Rows from block 8, named by matrix and row number. Each number is 50 + 10 x the weight over the matrix's rms, rounded and kept within 0 to 99. All counts start at 0.
# convs2: project pointwise conv (model.blocks.8.convs.2.weight, 160x640x1x1), inputs 531-589
convs2.76:50 45 54 70 53 46 53 60 40 52 50 37 53 53 43 52 54 46 43 52 61 55 29 60 17 26 56 52 66 46 34 49 45 45 42 41 34 47 67 41 58 43 51 38 49 56 49 40 59 52 56 49 55 38 33 52 36 41 62
convs2.77:38 42 47 49 53 57 60 45 78 54 57 33 45 57 69 46 50 44 39 33 43 54 51 60 13 55 46 42 79 72 60 48 42 56 46 75 44 52 71 57 50 60 61 34 51 39 57 62 52 43 45 55 43 48 66 57 74 55 68
convs2.78:37 43 39 40 60 39 47 66 65 53 34 39 53 53 55 57 27 50 53 52 47 52 48 57 44 64 48 52 56 66 28 49 42 46 43 60 35 52 52 53 60 46 61 67 49 45 60 20 60 49 48 50 57 41 61 41 59 52 47
convs2.79:58 57 30 55 52 52 47 54 35 37 59 55 55 49 34 73 58 45 58 36 49 46 87 47 65 40 59 44 32 40 50 61 56 50 45 63 57 59 47 51 61 57 52 47 52 54 51 40 30 65 49 73 50 38 55 54 70 50 46
convs2.80:39 52 51 61 45 40 53 70 57 55 52 54 42 49 51 37 55 50 51 44 59 52 55 34 44 57 40 56 45 46 32 48 75 50 31 47 43 44 37 61 49 53 55 62 58 46 44 53 43 55 44 53 54 38 36 32 55 51 54
convs2.81:51 43 51 69 46 40 53 44 64 53 51 28 55 48 44 61 51 43 53 60 69 52 58 63 44 50 56 51 51 47 61 59 58 56 37 54 43 51 50 51 44 51 70 38 53 61 35 50 58 62 41 55 42 41 47 47 52 55 65
convs2.82:63 66 36 40 48 54 54 38 42 36 52 20 48 48 56 40 60 56 43 67 62 52 41 40 82 48 43 40 44 49 48 49 50 48 52 46 44 44 51 48 41 47 48 59 56 43 46 62 50 48 43 42 54 38 38 55 44 37 63
convs2.83:58 41 64 53 48 60 53 35 46 48 31 40 69 37 63 47 43 61 47 67 59 51 49 52 81 47 61 36 33 47 52 51 38 37 48 63 40 63 55 40 45 39 38 56 46 71 55 36 42 57 62 42 55 61 32 51 38 60 46
convs2.84:56 44 61 36 69 54 59 52 64 59 30 50 37 40 53 48 52 52 41 49 57 50 61 49 53 73 51 24 25 48 59 55 46 48 43 26 43 49 38 71 41 44 41 37 50 56 52 72 58 54 57 42 59 42 56 56 42 42 49
convs2.85:43 45 58 34 67 59 62 34 29 43 42 48 62 39 56 57 51 52 54 58 44 52 72 63 70 42 43 49 36 63 55 48 52 57 49 50 54 55 47 62 50 65 55 40 55 46 41 65 43 51 50 56 53 59 60 54 70 38 57
convs2.86:37 55 27 47 41 43 31 56 51 63 47 49 48 37 57 63 61 46 52 34 35 51 55 39 58 33 29 41 56 51 65 42 39 43 36 64 48 45 56 69 45 60 47 38 38 58 58 71 50 56 55 64 41 45 58 55 51 44 46
convs2.87:46 52 51 38 58 41 48 59 40 52 56 61 61 39 60 59 41 45 60 43 53 49 42 54 50 36 42 52 52 44 53 46 30 43 63 47 60 57 44 31 50 22 42 53 49 61 66 31 47 43 39 56 54 49 30 40 29 54 60
convs2.88:50 49 40 55 56 45 66 46 51 48 48 63 50 70 50 53 65 56 56 51 69 49 36 56 47 54 53 40 61 54 51 47 50 44 42 46 55 41 44 58 44 56 29 46 66 31 29 59 36 35 55 48 53 40 40 60 58 42 69
convs2.89:59 47 59 71 41 57 58 50 35 62 36 46 70 50 44 54 59 54 64 43 66 53 38 40 77 20 49 47 72 46 70 59 51 62 44 45 52 42 53 43 47 54 54 55 55 67 53 38 47 55 57 57 46 46 21 39 55 51 43
convs2.90:46 49 49 66 34 56 56 52 47 49 57 44 46 43 45 44 46 45 66 45 46 47 44 58 32 46 34 57 52 59 50 56 58 54 42 62 52 47 52 51 71 40 64 47 59 18 47 51 55 49 40 35 48 05 49 47 47 54 58
convs2.91:44 52 37 40 57 50 42 59 44 46 43 51 33 43 41 58 35 54 46 55 32 55 58 56 88 76 66 44 54 35 49 49 41 38 51 59 60 53 46 61 49 54 44 51 50 50 54 61 53 51 45 52 47 57 55 69 52 47 38
convs2.92:55 48 43 43 59 50 30 40 46 57 31 30 71 34 37 52 60 52 43 37 44 46 42 50 35 52 40 48 48 46 27 51 22 57 48 45 47 42 59 36 51 40 75 54 51 48 50 72 39 60 65 51 56 52 46 50 47 44 53
convs2.93:50 56 66 47 49 51 48 51 58 52 81 36 42 57 33 52 37 59 58 63 41 55 44 50 52 68 35 43 59 53 60 61 40 47 68 46 55 59 45 66 61 57 36 34 48 56 49 53 27 54 31 52 51 39 39 63 43 66 53
convs2.94:55 35 57 36 51 46 32 47 56 51 45 26 47 38 49 40 55 61 54 24 61 49 37 46 52 37 57 56 35 58 53 55 50 46 51 37 54 40 52 59 39 55 40 61 43 54 65 46 43 47 37 46 53 72 67 57 60 44 59
convs2.95:53 58 55 54 49 54 56 44 50 49 42 47 55 44 47 46 34 43 50 48 36 60 55 30 44 76 57 52 63 51 68 56 35 47 37 75 55 52 55 55 39 49 31 52 52 49 50 36 60 38 56 42 44 30 37 43 38 43 51
convs2.96:52 53 50 37 61 47 47 56 57 40 57 48 52 50 45 65 66 47 43 46 46 58 45 41 00 45 37 36 51 53 48 49 60 38 41 66 51 47 50 56 50 51 35 52 40 52 63 31 54 56 72 56 35 38 57 48 47 64 50
convs2.97:69 44 57 41 47 41 36 43 57 59 48 51 51 52 59 63 38 44 60 45 52 53 60 68 55 55 45 41 41 57 46 49 60 54 81 45 59 55 41 44 61 72 27 55 51 73 53 49 51 43 56 50 41 56 41 68 37 57 41
convs2.98:61 55 44 40 42 64 44 40 74 53 55 54 36 52 47 54 56 61 52 49 54 52 70 35 40 41 47 52 59 41 27 46 65 58 40 49 71 53 35 67 42 50 54 65 54 55 56 44 53 38 57 55 39 21 49 54 50 51 51
convs2.99:36 50 31 58 57 36 50 63 66 50 46 53 44 51 55 41 47 43 55 62 55 35 57 56 58 58 43 61 77 47 47 48 54 56 50 23 35 43 58 54 36 53 63 54 44 21 42 45 53 34 45 52 60 59 57 47 64 58 36
convs2.100:42 56 72 40 46 50 47 62 94 52 31 45 39 48 52 44 45 56 39 57 52 54 63 61 56 75 34 35 39 54 23 61 52 61 45 44 50 55 43 72 61 57 34 79 51 53 59 51 48 47 54 36 49 57 63 52 55 54 47