Rows from block 8, named by matrix and row number. Each number is 500 + 50 x the weight over the matrix's rms, rounded and kept within 0 to 999. All counts start at 0. Numbers have three digits each.
# convs2: project pointwise conv (model.blocks.8.convs.2.weight, 160x640x1x1), inputs 413-471
convs2.49:491374484510452447470425464564481508517530494483566585435501458529517525483530457432447484480507460491591531480492510494408418528506423510565490569540550485413564470462528447454
convs2.50:563463438516422481443511524469503534543582530477586453564522455460586421549495500506506491476504500494495542562468571533521425623530510470429536497420487427483357553521436514527
convs2.51:516525559553464524499486550535437469465588546537608474564531519519432446433426508475530529525508426485452474495521527469608408431519496467503508508470504403460406479495497502554
convs2.52:483408538474447482461492459564475474473440428488595545508459516528496468437476511462435496540497476488348489497623493483501474546468572396519490476528481486470470563489498488481
convs2.53:431562508515457480515448450532503448509443489497458548490499479553511567395448519492513519535405505502630425532570507519520455561454548506459480479455444467571495429535577464520
convs2.54:483453576511388433528472550403502433513418498510388536546512525489564584523550486505469456529434525531482489520530522533516400572502505550514554544440407542493445545453595505415
convs2.55:473500544478406488481511489592438510468534500477550486502492526508477511442505541544478533519518562443383522559476510490520501507453449487515503471518483478485395392464463567459
convs2.56:530514478527547449517480500613489505524546500499439469526501497503535454475605552509484486592475545481551441559453497464417593489518561488400446468509438561521479461540555502460
convs2.57:484482501537489490501483460489458478535588518516510511506507471510500533477529527516495528474524458446450519507492466452510570479419569510500464546580543566491510514504526494514
convs2.58:496466454467613485469476538623478567493447467368513576459498561567545492484476439589446421469666519481563478471567515478520557484604518475487475484482491435456568420479468486452
convs2.59:527484548474592549530549495474504539464595537434549535446484527501496634509514483540501488448567493498499495546555564416528576493528516468474526470541475537446487410491490523469
convs2.60:510540508543489476532554472512506511489527532534478450409496528405414543516495439448554465554625461437504489540465471527541506546443501446423544548406566481507569475499573498494
convs2.61:521607512509584464420535442456510486528465435585477492460511491474524440494527554477432484520544402499420536513529558542523499406489588536487377454423513545520488505458412507447
convs2.62:558526535533561553523504563573466562472575535562462536508487482465489524481500536515455463425499567470478536432505514491421590448475598480458593484486541565445429507484492460473
convs2.63:462506442513509494514488536531544438495406553527518447439507517538547433502496484478525461427448471526572506499497457445439516423531574460515476575555652529481537498440389522461
convs2.64:522536471512495618529510531534523504544474566493557477506518514487545461481512455498486456464576502441524526459482523556462491498469462481460482474530486571519688643514501485519
convs2.65:546546630486466486487477478485471530546513527479589566490514492561493357500427518503495439531569511545512482489488495564486360518507525441569440510523508532475489532510585504480
convs2.66:506486527442553548456552534484582536482601519515492527471514545476448480496439484473450597473480512576451465481555540518471398570506494487574508455448546447508544498538503472535
convs2.67:470521541490554483443533431473526471497494566434552504486484560509557453493498523577453496444546396489554583536490499473480595502430504533481462492523425540473446446485525496537
convs2.68:466496495409565484459600599439482533462507523476519548447482419470575487608457444500463490404469482504546493560454487578571480501457476470425397460490539465487582462520411403523
convs2.69:515487542491486474466558541569510509513493463528547554471443502448508491512568521494504449521385433509449461542506562457388618572510533469577577467509564396505512484466556492535
convs2.70:455512538462379605471440529435551562567431542527431533519496467495512522532507488513387405502579497512457475446503510490487512526472509501483549443461427526454601528505524540494
convs2.71:637555446481484432507574508411523432524582534446518460558519522454446465534460472390401388492608482520542463506415471478491499477433551522594482519386495436438519463438484482512
convs2.72:500473462382521424488519556441489493560533496466448509543529559479486416466516475523503473454525553450450434562477440480535492492458474504482586396568552577494521503552495459530
convs2.73:462576431534482494561504400539538474495478534524537425498524461483601564527554485485512504554510471480517493481535420466587537525477437557467488519447533352445387569535569484493
convs2.74:551469446442488446502531450438536494518524486465575551498545559471500479516603522509489493466425518473382465462448461514445483479496551528489581530596601479461540424427518529491
convs2.75:516520433516448550530497575559468499543463532410507477468477498460446532442414508491488479495557361547535481468468589471547491542502520536479450475442445495510425423425583557479
convs2.76:567569583486476459571523511528457463533579476545452509536526528497485586520521461419484609438518496421495525524448396495466605332576541520495468530516536443522464411523450512519
convs2.77:493537629406452519564549574544484504548592466496529448512492519525494559470494501515573552482536480451394535527609515510533517528498505514453519440603470399509556510540438425499
convs2.78:499465467516574419514510432468530583497496563530505478500515537473505484501488478534592496564515462501421539554485538482495522537515466576500577511416645515457429498437479471463
convs2.79:544437606582459401456419483518475498501532443460624473519556420489501467445474368541434507433488572502469547450472502509518550552426552538497396525561436569519475469447486533533
convs2.80:511490496538525506496454450541537432555495558461552524474482557559542525387555477493494502450455432462473481493443421491565502531506503506532530556480546438556446500466451519507
convs2.81:477504541500416567553484435531485488496568513443478462446439475522463506546491560555525567513425557462531510541515570450523464481586539601520516510590490501546341562523460447485
convs2.82:524521440506552502452540414489483455430531540456532385456502544587406542527509450475542437586451502452547522502491514560544497573495498512503502452572550488455424548513507494493
convs2.83:563502463520605477424485449538481454495568490510388531446497526466444567488650455582474480495547465460431503464486510467461512529604583490500459470594493461593503381539504503513
convs2.84:471491522522545576452490614514453525522491532434559519534503467482480437465496488600538584575514528486452495493529419459625444461507500405470451468499562482518391540487505510527
convs2.85:456504510435447460484535502465534488526428460518490430459487475453481424494437479535491523531578530528456512532527519531522492531540545376556556566516490375402533458452486468506
convs2.86:481497493489522603512524521512437382496422428519501474542452516505519504448502492478468405568473381460466480432544515445537531622539462414494514534510397479411510512499494444511
convs2.87:479389593463431428509442500451532473505605591537568592469527502573615528492468552465523508426506505488535501555519486472444532377437469448422513558507534577452537444419550493433
convs2.88:563345533574488606520522465556516552474446450528428479483498539609550472437403475511538540551477462521566542493505491479432437540488544527524445400520469474522609507476521515504
convs2.89:476473458515607559528517450442531510472519439523464452444491621517562478529546486597500383499581498537500535459560513400461574504513462483520577478468553489497468501501463447545
convs2.90:488533458494522466472502429522524534481575576470496495457511537474468518440581576499493422556540495490578503554495491461592449475450510561540604483432438509465480548585502492439
convs2.91:468461504478533516472489505432446516534432571540402453510506479522412501475564442499584512484553455497470504593492549483472515494493508502523435496547454553512524527460541545524
convs2.92:440537451536572554473550512627521501488426602486397568543508404613569565492530516538585483528472490526463491455492494479559516413455550525492494481601584479535495531438521478493
convs2.93:421406606510423425449485494445544519576490466509458581568532529504444512493603448559511421520467479593523512538614568450388497505506484550476465551549514539516535531538585496477
convs2.94:404496536586469463494562499564477461512483577473601511543504465515459468444487471478505490600421530505509484462541569484476453513461478538488498447599548516433446509471550499494
convs2.95:421423450465641521503551509457481441514534515478477457376501487530483424459502527420484559487399459534416513516554489447532553458512462428632430450495428457389501482498399530546